config.yaml
encoder_arch: "resnet"
model: "image VQ-VAE"
dataset: "capsule endoscopy frames (Kvasir-Capsule)"
train_examples: 42238
image_size: 48
crop_scale_min: 0.5
horizontal_flip: false
bottleneck: "vq"
downsampling_factor: 8
encoder_norm: "batchnorm"
encoder_activation: "relu"
encoder_depths: [3, 3, 3]
encoder_kernel_size: 3
encoder_stem: "single"
encoder_avg_pool_shortcut: false
encoder_widths: [96, 192, 384]
loss: "mse"
latent_channels: 16
decoder_norm: "batchnorm"
decoder_activation: "relu"
decoder_widths: [32, 64, 64, 64]
decoder_blocks_per_level: 1
decoder_block: "plain"
decoder_attention: false
decoder_upsampling: "nearest_conv"
codebook_size: 256
init: "lecun_normal"
residual_init: "none"
optimizer: "adamw"
lr: 0.0011
beta1: 0.85
beta2: 0.95
eps: 1e-10
l1_shrink: 0.01
steps: 8100
batch_size: 256
epochs: 49.1
lr_schedule: "wsd"
decay_fraction: 0.4
final_lr_fraction: 0.1
warmup_steps: 400
weight_decay: 0.4
Rows from block 4 of the encoder of a small image VQ-VAE, named by matrix and row number. Rows with one number belong to one channel. Each number is 500 + 25 x the weight over its row's rms, rounded and kept within 0 to 999. All counts start at 0. Numbers have three digits each.
After each channel's rows are labels from the 100 images, of 14848, where the channel reaches its highest value: "strongest on" is what is common among them. Only what is clearly more common there than usual is listed. The data: capsule endoscopy frames (Kvasir-Capsule). In brackets: how many of the 100.
# convs0: first 3x3 conv (encoder.blocks.4.convs.0.weight, 192x192x3x3, each kernel summed), inputs 96-191
# convs1: second 3x3 conv (encoder.blocks.4.convs.1.weight, 192x192x3x3, transposed, each kernel summed), outputs 96-191

convs0.27:514514503484501491494490465512496477506498499487506488472536494525476487521491494465486473477455502501475488463484509482504463475463503463434516487487475483502497487505493481504496465497499464429500475494517487487481479356507507456504486499464495492442458427527500451485480509499494494493
convs1.27:495501509508456498518519504490496511493509514481506527502485498497522522457451487511539471479519501489503501515481485460490509499537500513572489447485518513504500579477526513509497537480524516520503492510497504554555512522508519515511511475501496494531435562482503511485516474500482445480
strongest on: finding: ileocecal valve (41)

convs0.83:519498493496508528502474456456492497504494512510486507489511506521505498475507466506523510469506498460500520493537470508506497478495527518501494493502458547484416489497504499474495464480445509514504466505501478550529495485530500513487484512471442524490495499508497470467466456474472550459
convs1.83:468465485550540461515500538517509515479527509482512484511452502463485497497522491500530469517523507507529507503470489501500533531496496425501496521506485499499493439535512527478499474494514463489513496475471514451498471496479507468511491517430428509494497506522503473470506503548488494550
strongest on: finding: pylorus (37)

convs0.188:500505527494442467496520544487522488482504474480508489470492495478472470495480442483491443500551505500451473498488500518451482505527485508545495494510515499521495502459494492530501490495492474512493471511486492515512499516518506511503484507513470468486524522485483511486511488505494496497
convs1.188:499503421490502492454499505501497497482501502498498502505514513498485479483503501503501513501503343491501492476510502500500503495498503499486503544503501497347507480507498496494545493502501493478464499498504475499507455497497478501498502502503497506508500487502413502498491501500502496502
strongest on: finding: ileocecal valve (37)

convs0.114:479511500508436495492517486491477518486500500516435518530522494499473495506517509419505503536507489456489458490522468499510483510503518515508493487502466472494490489491526509485498499510474482506493464504516499505502508513497503510504524480509510499465501519490511547509468482513472491498
convs1.114:492488449519535522495484481515509516497495498512509491466517530523491448458518498496504518515522501515496481449497527509506534482499482535469508513508400512483478480517479482469530489494554500461489502509460470486476434498516499497496502498434502510479504479497491475532479469508511512492
strongest on: finding: pylorus (25)

convs0.162:473498488513525518526495530440499529515487528479495507472442524459495512482505477503498462505500501483502458462500500501509493507499485503511498394501494508491469478467496493516507522500530519501517491515514482525504530518499481503510506492477511484420500489481500503454460504470512491493
convs1.162:535502493458501510444492508548474490485515508506487494481495493518489450431542491467466513497488501490503525507484483483501521501470515494466513576502495491499508482506480452470567486458504496466491513526530501488488471487512515498457472511493477492460482516500500476513504495515496515511
strongest on: finding: lymphangiectasia (26)

convs0.15:491497490501463507492510498497480520513498521443486503483526508464484507514506483461494479508496513491487483471452444505513501473505489518490537488497460485513462503496475525495509487509457450496513530563447465497524487474436475499476516515466503509479515488517523511507486541483473468493
convs1.15:558474504479501468494472524446498486488495500549493510499527496504495494466505515482501514466457498480462513483471503466481472518493485498457519508505496520499543496486506476502531535514525516496504512418513534465472487531520500487496486496507443526493489472492505508512535474497531500537
strongest on: finding: ileocecal valve (34); finding: pylorus (25)

convs0.14:502514501502457493503486533553504516479509484501435472521511496517498547525502502442476529486507507483469459540449477506503498509508535504505509504512493506511502477505561504462513502492490543504495450521489539494492502517462482508488518496513476468517519522503487520510495503469451489509
convs1.14:504456474499558476504473503520477547503507534489540528507504497510498495504508502549506537586494506544490510480518467495517501488488481514494482491507466506502462500468510502493491492485494494504500529493503510483479476486489491493520500454511503492511523494465500573522502520523486491506
strongest on: finding: pylorus (41); finding: foreign body (30)

convs0.149:489471502497480510502513497512519519480518494522476457459486507444514490458512547442472505524506519516530481526517417497524469544503520560509482514503522490522504497541487510505496509508493467508505510501515480492515514522516497499520512422526502510514507507480506539526511480482449516545
convs1.149:511548497519550490478517478501547489511480432476464510481534503531482468503518490498462519493513498505479476445469548493476536514475530462475519532509484480481482502495459515523516452487480435489505420528495490492493457498485466522488486526506511525464510485496500504525493503513507503486
strongest on: finding: pylorus (32)

convs0.129:500514506515535503490492504458507490488536466486490507497507502481477504486516477479484474472440509531509468484473469454490479484475473485465499486464486530500501474464474502486511497488449502470498484524477486537540513514502483447459511489518530525483454461465493514493446538494456538498
convs1.129:496487497509463513463514515515506502510513493516552443540500477521503484498515511516494472488499494498486536525532495485452484512488512492510486531456486489492524470536472516483509487491514474513509515462506475502460491536474508449490476502487499451496457525505503491511541408492490516523
strongest on: finding: pylorus (32)

convs0.50:495518507505536497509493503510513474480506493509469525511518508492543511511494509441466520505484505506499412503400449469522434454495476474482508518496554507510518476492494469516503536498519514475511481508498547501490476489503508476472489508501498528517528474510492493495506490475477466521
convs1.50:484517497499468504502504501468496526483463532517496509513458482490482505523496456540513472437495510488499475492518519481483493501487486502510420486470500437506542495481515500498497473493503560527504501495541463474506499543497499495497488490420563490505511495469514448506517482531525497517
strongest on: finding: pylorus (27)

convs0.190:497487472473507516491483438462420470514494519564515502493540492512491468523499495488551435477511499484473538472529505482499527537491509492521519478497459451500478509488507486491477459521470479497498521487511507516460494484438494503497475528515492501506490507556513480493496504510489483488
convs1.190:539528497533507513488503445484550533524486505530488509479471498502516493462484520503518476491513500477545506501478493527469519494506481479517519484517502516501524544443509498502526476479447527497506481533484527517517476487534525486522508509515533535503525504478504417541494500488522521460
strongest on: finding: blood fresh (39)

convs0.154:410493503504553463508524469514511465538503521478517500494514504461485532496492496488479454463507513529517513494418520496522490510499442447511476508497526505500548497524427520528500468497456451499507498505503518502497483499447492482474487479510529492508501494512518526498509502522500442515
convs1.154:489572482525531470502515483488523491493490531474484469526503505491493498495504480509463510468522503471496458469553468499506510530507491443490521566503499461493507513520508478560491484495486424496506433487488480492492511493491437517462505479496498499524480517479496492467501508466524497461
strongest on: finding: ileocecal valve (28)

convs0.85:485467484506447473504514504456462474478448506531509509483495506464501466478511512530516498490503505487495479483485465486456492557502484553513514428503510480491526484460504505461442487507529504503504530478499448442473508514521448508531463528516495434467499507502471509466469525525504526506
convs1.85:495566512510560496496510440538544529485509520469495479465516502532498488458482493428501512525500512514510487479484522505499517493501531485513543502506524550509483478560521507531547501485519496493501503528462511520498489473501485491486503517538516525518503500500520505519501485491511500480
strongest on: finding: blood fresh (35)

convs0.165:438500486489510458471498580493506541513512472507536492474474472492484466499449528510490463518506507516523485471496518507500487496493502488509479451504502534514482491522502485560512530441514502498468471490500472490563495491479505479509502478507496508451494488503507496490492487478504476508
convs1.165:518517495479542495477483501540504496487482506511491473504493549503493476497520493482485566504517510525500459506506499498520508494498517501451523566517545501502517501501473477501498489505503475491426500524498501501495519490513480495510478530482547515509477444495497514479489506518487481515
strongest on: finding: blood fresh (32)

convs0.127:522468505516501498496488558490512486502493494501462475494469508514501497489493515468500521517485501474503438510540520492510482482502495509496519512499506485507459501484502492484480564490479480500508452522508526495534482530491430497446497543525498504510494445513482518528544476477471483500
convs1.127:483492501483491533509505562499512537451498522531469518465484498496490495492511409527502519456502498499491500504482519496491527500495565538514431490497512461502537487510486501468508532509525535510504506480522475529467493534495518494517458452457508465475484576489479518494528473524515509514
strongest on: finding: pylorus (35)

convs0.46:495502498499507466491497490491501478474492500495488438500514496512478468505496494484503490487452506504491474500502503429512436498435508510443539504420486489511495486499508479486498512492476481467504492503482501513513446493480491471481491494462493506501469375500516477489497484494463474493
convs1.46:489495502448489489490539509513516510504514485489501550502472480498497511494451498531526480510536499487505517486497507433476520461494451534530486458396532511501494522505515494502498537454486522508508521509505493515575497508515506465512527487520518493501470534485499515493505484514498450502
strongest on: finding: ileocecal valve (30)

convs0.39:477528536508502506494543522479490512494456438501524508531516495473472538510511489526503448473503514519486492540493526502494474515496511511501499538535492484521521502532484505502514479519515491505493520492505552552520496509490489520521480479489485508529505530495536517484563526509523489501
convs1.39:511499435503508512474472477520501498506512467492513498493484520533484433474516502473470508523540489512518534437457492508522503496500473485492518569513435523468512473499499494501524499487489464442479501481505456481479458493508488499511527502504514510486506503490488481495471460491481483477
strongest on: finding: pylorus (27)

convs0.10:498508505493502496493501544512506481485504501511380439503496502502486494516510504514488527492486486500488454489535444491510449467492529440489492509499492492495497432525503514497509493497482494505501414491491474472494481504499505500498501481508451515472515435506490497508524512513419495490
convs1.10:377469493525480464500455474509529531495508511470466512507439507541510497497472528520488508518505498505494506478512538510499507449514488471527480435496500493502487488499493485498469490489546445504504535518511483483514501488471525495530505507503492494491482533447497487522468451501526493504
strongest on: finding: lymphangiectasia (26)

convs0.47:537533496489521462493489544505507493499504444499466491503483494505465522510505509601508490462469498493504498494521498496514509454497521445484559493505498543500472470493476489541525545496440492509493470499500483499533485492503489502459530468504467548486507480509512474509487491490443484470
convs1.47:507472488528513439523504507506499493441480496478486510506473505487500503483504516475486504514481503547521521539464487505519481479509495454483493515521526489502511509528463521500493500508499469490495481515485501475469486488454525494537481425490520532478503504422502464488499486515543525528
strongest on: finding: pylorus (29)

convs0.87:500478501494517500496478503469444504495317510499491487478455491501505484515520515523480494488511501512500491513501514497499502539482499499521517487507487447500479494510468511505456505495494486518491537461503504522477507539495502517507415510490524508524524515505505470519502486466502493472
convs1.87:496523518504495498501548465516538534533504460470513512464520500502498500477510463489505485530518499452506481491464522506500520485497499512514490515524463514499487492461500528509533535462494510501500451508513521521516496526509465511509481478490515520510504493482500460498526498479451492463
strongest on: finding: blood fresh (28)

convs0.56:509515484528513480504495520512448455476505515494441492502524510530478512522489531502468489497500498520489496485533466509497475509497508447495481515500508514498515472505482539518511486502487507505511474470483502492518483487461515505444510486493389538502500471504495502471486485496429496500
convs1.56:465521465489470506493536531505516519536502458497564456522533483476483504550502482542500435460511499469500497519503472459489486533483478488509521504498512460500497475496479562512482465475493477498507513499486507502520499535459522493554460486535484449486499529505511465471513499509486445515
strongest on: finding: pylorus (31)

convs0.13:466491473512509460501505475480477521468523500477530498520510506485487524518516492506492448460500516505483495433504486518487487500509489470497483438510511521511570503490499523515511508514483487514503513496481484493503492490435516501470513523476477529393508486495506485419428503509504491446
convs1.13:496541489487498485497546494504478494543491508540504515534538497438489499514511512494490501498468504517487524517502497485468516527486516432449505568516519451504513509485520546527493472538485506496505511468483548538468514488460510515513449454530482512472504480505505498497566514497457513547
strongest on: finding: ileocecal valve (25)

convs0.166:488499500507450445503502523469493470470482502504495459499487504500496467505510421495507464491544503496489473482500495509461437501513477496542489501509521469507510508492499483489488456518495483523500444475494491493493533534514489527498444511516460476489552502507513512496495488510489520484
convs1.166:501503454495503501442501497504499500492500504499502498500510516500479484475504500506501504504501311495501491486503498500500503499499502501488501511504498497363502471499502500495534498502498498480463501501503490496501455499499466500501498500504501509499500489503415505498496503497502495500
strongest on: finding: ileocecal valve (41)

convs0.33:477529493518557515504507473550476516514521498453522509471492529494522532517494510484496466482506517502511477517457509490523482502507501498496546505496509470497537503520458505488511531493466465507524488516471511516502506512437497493481512489512512549512523463504541525537443492497522506473
convs1.33:492523503509465480459525501486495495508539536507482514567489466523493489517511481483490459485494502473485483435545518483462510469478497486506454487482474471497513503518512510565493434490451491509512468470526515493540483520467485507504432488471519494491496536531513492512514529484495534500
strongest on: finding: ileocecal valve (25)

convs0.145:507504512489499511490501546487558516499492486519469513466501505498528501452489481538522555520507499509496490576510476488497492527506494542520514514502498498503445495492482435497497558494512507503501494499489505507523527522562483501518512472515526483591494530498487489537505507462464521528
convs1.145:478538493463510504470504538558540517509480476450489492480431498536501478491515530494458544503508504505514478483509528504501523492495519491475481536503512513490533476514511493485525442505488456478502467555503487491463470497494463508503489500498532505458510488494497457487498513491524517483
strongest on: finding: blood fresh (28)

convs0.139:482491493514517502516512517441530517505525486476513526434484514488513538476511501445484491491494512510499447495489464489501485481512486506491514501493524531510523472494426508489506533508508495488508501533491506524520513495472494489406568499495528539510507484457516485514489485497465502497
convs1.139:516487478471500490454460513498510511491514514497540494513508446518476462533514502520499497513474498477470514517518493466478498517485476480484482523467513488495499486501512482485514467493473455506501512495544503478487503515491505429487442512507488437449491534498498514476539441488500509525
strongest on: finding: lymphangiectasia (26)

convs0.106:496525496547505494504473512499468521498516522456458493471429521494502497511529509497476482493492503525474481483480497477515502467482491487492518437475459511503464509499463492491505528518492488491514490517453472501524525489494502485467546499490448539447494474494535469504388532486480519451
convs1.106:485498500492482464460513487494513486502524488535529462526496453503493471507503494504511477492477496487489533508491485446488488532485482493502493520443518493493543479471524515495521501490488501499502505482495512488493476551509504449507430502494554487505477525549504512508542471486462504505
strongest on: finding: lymphangiectasia (29)

convs0.153:482530425494532516506509529503508530501512465493443498491434492522468505520510492490494499511498504485488466430500501510473491456504519492498395480502504493497486463499476464462512535512492491501493473528488431497502494499410497500518522505502500485471504486494513511525476506505500472488
convs1.153:474445479504503466500495507503479458439502524498490497491507500454509501497510510478484486526497500490532497573472508501578482506501448517484511497502517477500485523476530507426521514517529481501500510483439500485529512479480514503518492474501467499497516480489500511508485477523557507501
strongest on: finding: ileocecal valve (32)

convs0.76:472527504490507508503506510498522498520499473501470505511512500486481506512492472488487508459495492475488487493486506498480500488497509495504485514500483525480512471510432504531498517492481513504499455520483499507578483495521475505469498459503499528511500498461501532489506537454459461509
convs1.76:485472476532505518508439561521503502502487535469527515526453507514493501501528527507459507475534499495542474521513449511514494516521504473475464525505525490495485470482493513523488466518520453492494502530504487498486542482503522493519461514521515462505503555472494489494468422495525488497
strongest on: finding: pylorus (28)

convs0.1:484491466462491468466529509489517501494489508493523492477497481466417524508514516502462439478509505485522503489466494503480511482504469501505508473503513479523502511455512518501499461514472431502481505490488489485544500502474498505530514515506493492461515515516510527490527490488503447496
convs1.1:500506457501569495459487516487465474476487500516470499475539570474487473516555507481477555497510489544481487501502515516498519511493513478449523590522505472482489482535468484505502485541504501464465493496491498514468503448459489505473508502499463540479509459497468494505498516481522539531
strongest on: finding: blood fresh (29)

convs0.31:519495496493494516498467497479512465520509421496433537493527502492525504474512492472475492473490505493507482459499485494477513494485507484492465495493505540492453498481469506495490472503503492500502449499500468496532518488548525496477494460490469532471512500486495497493504465488463526514
convs1.31:503478503492472505491495492509499528473511589532477429527527497521500495502500480473475494450503493484482497522506546485485515497512504496516525510495490502482475491536514485464487524468541485506501522485490507437474506512541481500485504484430447506490463499490490497487518438520516478514
strongest on: finding: pylorus (29)

convs0.120:501520516487499531471493461478487480506506473547508534526529495454511460476481516469525514489503495442505510491544463494496569509496466506504510476497483517475452481464516469500500470489509499499495494536519500486508515502555489504489467477520544470513493510512488509471483491496456542488
convs1.120:529476480484493507504489511540510499502497488512490494464471499522498436511482413482502506510483511490484503483490517497505528514498525501484490519499509517502493471516516434499492501486522491498493487497494425493502475492536474519496472501495505461471478464511498483508487440522509515506
strongest on: finding: blood fresh (46)

convs0.96:492494500481464485488501488519475492514494460513438503496481481472478506494502526489464452530499515515513496479495448497488504479496507477507514499495503457521537502501507535500527531501489491502485458497507516490486511495417506497487502474520513526454509510499484494502502531535394494545
convs1.96:512493495499563455517458488496491483497508497518484519462514529494517496483501507500462522517482492499496510499464571499504523528504507519483534503514535528485509418523496493545494530527542478501489483486496486476475522526487507521474500489461518538488526504492496496510468490487513493497
strongest on: finding: ileocecal valve (25)

convs0.148:534504536500455472505501513506509519488485522488403481507525509529498512485499468503514548538510506491515503515538487498494492510499525537505540516499484527514461498502554493481519489495434528501506512503499495519536495545550489511497523465533450492532487513484508515472514489483439504504
convs1.148:484493495510510481503428516499518539546512486484530491520464495503480502460519456548508541467526500467523493432508472508516527502492507487499490486504457533496526464479509528465485450485481489492511483510503492490506436518507494482529478491469496510502496503464498484509488524510467492493
strongest on: finding: pylorus (38)

convs0.142:503499500501482494509514462521459492517483471506492506508531486487499462509486468443512504476497493484453468494446510473485475490467499504520502506478439484497480443490481453484469477483497506507495517508504537471491495505454494503499446540496526459499492487505480489493522466506476447444
convs1.142:491524495513502509493519454488502542515483523505505516505433490510502500455462538544534453496524500480512523491485497498505518493505451520535511460497507514504579533466476488438479533454525530506506531486509494518517470501520495480497536504488515514513481531493497496481486512513486461479
strongest on: finding: pylorus (35)

convs0.113:486504514529495453513521495495453586445483561472476472495472514453494531502524495491487472486504509502490496530499511504539445505498514493507531447507470487513561463534477503501506470514501512499510488511509512523501513505478496506515514490519499470440485473486511503493475547477493501468
convs1.113:457508495508488509433525468513522466554491451511493481511508482517490454473484550478526508507505492453500504493488473487514504516492461475491508519498502515489523510540521517492557501470491477463501520542458483508470445480495507488504482500561517483528480537553493508503458494474467499469
strongest on: finding: lymphangiectasia (34)

convs0.108:473486485453484463431500501487503520509510476497506494510474436488412513482483513503466464494510478501506500508518508497456509512504479500517490467510496481483491513487505491489498503493466489525447496496487500480502514517488474518506506481495512499434501530469489513503523509435500419494
convs1.108:502505493488521503456491522547493480486502524498479514504505594491494497507565500492517571509499471528491487521488522494503528498492529492465517597514479497442497507504490493512500507542506509481447491484503511513483551486496472500492483498478489530488498478504425494489508502510488525546
strongest on: finding: ileocecal valve (40)

convs0.123:517511488490480467500513490485497503495497489489475488554529506511482519472517492513517494481492509485501508491527498508504519508503527458493511495502499539512463502475482514482506466513484483505502483508489505566507503507519492506477511457527435509478510497485508467457489525486436495474
convs1.123:484520481518557513496449443511509513536490458496509525511448499471499500503490521512514506509531498532511503456524460522488507525503468418490516490522511523484475513468501513476483440493486509491513513476490515488478415472510487490520512514469464541509506531510496496533490503510497490533
strongest on: finding: pylorus (28)

convs0.152:493496508505433467495503543480497506498499481515473498508498503475483461495526434489506454486532484490460482488503489535469453500525486500541484455528517484506488480503499488500495483508471468532500482500501497485486533532504491536494411520514465468492536512506484515485472472497487491502
convs1.152:501501440497508501454499499514499500497501500499498500499503520499486481475510499500504503505503329497501492490500502500504504499498503501486500514504492499332500479499501499495527501501501498473456503503501490493502471495499474500500499499502497509500501488503399500497490504502499500501
strongest on: finding: ileocecal valve (30)

convs0.71:498473483493473489502497553489492509492491508527496464501505502503467503500509519493506478553492511472516506467532508501478503471505472495500550495499507526501507497470568518537536508488474477497509456509495464487518492486518482505514526454520463493484496511518494513429486520461471486499
convs1.71:548536501432547504505483479499464494460494499496439530496470518505489492478496490481486527478497527555509487470495546490491521506476567520454490517510511474527455466534492463492501481537516512474506524467453516545475495501489495510495482484471444536477496468496504474543497500517464521538
strongest on: finding: blood fresh (34)

convs0.158:508513517506508469538516526508533524494468499496485484467481502498519492514500480530478529505497468505483477522508501476488494496494522510511498518510446464497441506549429459505500530503538525501505509476497528488495493512476470497502460554496527478561509514470503474520527491454500441485
convs1.158:483470485499516468503514504466530551497517555471505522508439500505543495443473545511503480522543501485562492495480527540511497516516437536547476463489466482497542507464531495452529500476507518511506489478486509482523493490520510495518518457499514483498508523463505530493434505450473481456
strongest on: finding: blood fresh (39)

convs0.48:507502499534533531522501496466506473487509501464513506492481515501512507510486492485494426501479526528502471466519492473516497485472499461470489484464470536512486489515433501508495503490505516490513501508502498509546494484489497480413552526486472526476482460500512499477464441518453510488
convs1.48:493503484484488485446523493526498504485523500487518502514512431509481495493491505501508478507510501485499527515505502440487483513464495481506508517398505496500510490492490496503516491458466474501504494495511503488504496506492523426501448491512468443487473528506511516488522486500498487500
strongest on: finding: foreign body (26)

convs0.30:500490488494468470495516539513480506505488521538453459517566500506503491518506491564515502507509501475507533518540512506495497519501496540504526509502439504501461478498492510472496493506518510504500483489515513501500500515490488512501502468546504449495483491512523458404506502480450489526
convs1.30:498514486526539513496456474475532504531491446473509513486442514529503490471512515501485510499508505503520438491489490514518509493501490484491521500506476511494525482486480469490497472510515479479495493555476473513504443486512532499487505482495535536512488514434507485529465487492576497467
strongest on: finding: pylorus (29)

convs0.146:422514497497519482509523477459514495524514485510480533487547508455488511499510500433474500498492506494477473475408418500481496501498481487502501512504528516507559484471421532507499494511514474504507506521506495507507505490458505491410500494468557521474506481461505486500510515512490469530
convs1.146:528452494496481501496467517496461510489500526487541445500479493516501487512528533523483496533480499488453529531495494490503494522516521419461520530501508481500497490490514487483501546502490404493503543471534475471485515507468523504507477504531496467504474522469500479479496422484487512512
strongest on: finding: blood fresh (53)

convs0.57:544510504514523490514498558482536501511492486455476503477443515505505492495498476546467474513482506504516481534529509498505492448496487475490477500496499571505467443506487457526492546494455523510511460495493492520527510523541494501448514482514479499492500469487508484480472474486466526474
convs1.57:490498483457484452468516477518452469439500507516531468504491456483479456483514482506481461480473493502500569533506480491481508523482495513462495512502511451483539466533495504479533505502514466497509525482473485479466471505483518461517432497491508492459481521520494491494518478519485521538
strongest on: finding: lymphangiectasia (27)

convs0.157:532516498487522488515497481499510511487494466466458462504522498507497511507500487479488504505457489503503480504437459471507452483460508506462507500491479544497467483511451512516500502482405517484505474500497509502519480467504499494474505478505509547498491404493498497523510493489475470499
convs1.157:501479507513490446505500528538499538509524524501544477517464501479506513468485489525518502548508497495516521536524518461476507488517464523526484452467523511497499506492470525513446546489530514500504517490494481474510484526500515476492502480472552483507469554463498533487500462475533469498
strongest on: finding: pylorus (38)

convs0.141:469498490496517436508498514541529487503512497507506423501495490491474497533471495478500510467476491478498487511474474493498465460494497513484511499497510497496515485486500499517489515449390463499504507496474497480540484504491474500480499501481462501514517479508499492495496497518473373483
convs1.141:509497488498520504509485507496498509457488502489495570546486515501491506525523517510494520514468501536489520490525468491496569488499492516513496477497497509503468560500474494499488471632498524509480517504489527539459590465509508491507485502505489497472503588470498525477502486499546521521
strongest on: finding: blood fresh (28); finding: foreign body (25)

convs0.6:502498497501521509502485571484495465495510427495483508466519499470510529494511507509461507450484486526503435478474443498499459463496482463488490498502505519496505515501466498505509526503470492500504458487492490489517502493512506497445500477531504514469506472497491495491495463502437504507
convs1.6:430517507448465458489499505513530539495504552512537447531491499545502499475518496494500499499491492520465525524504511477509513498485497474500534500519495493489538471543499522500489511465521456493498500476497494456443507528510516494524481474500531504510500495505496492495501479506506502520
strongest on: finding: blood fresh (25)

convs0.119:499515498515542506535495485487513494513502488462507505490496514496499501494488494466469499512470502509507461488487487436501495481436503475474496494415482545500468484505457489504499516493472508472509493509501501518516481457489506439448548522467519543475487426495517481511489451529481479513
convs1.119:501495488490464484490544523515500504493542499489506493499503454485496505500486515506511489507534502456498514522502497421483496507481485497510480508381507492501507496504495500499503527450498495503501505487504492493518492519485513459506494473497478448492440524495512511484515433490499519519
strongest on: finding: foreign body (26)

convs0.16:484494501501493476485509492480476469502479469507507535492515491466479478465507530459488420435482518500511483461516467496504499501485472487483480469493536547504548504448516536497506515500513456495492531495507457522489531520511527492454474515487531495445513488504496467459461485537498497507
convs1.16:510511497503506440507501514509418475446499502545498476445548499519520500483486510468547532412489500512490505498446491507518496504504486470480562522497505500493471495530495507466503549516497480497500486479453527496484465478479506507498521528523439516517498492530500464502503506532467527520
strongest on: finding: ileocecal valve (33)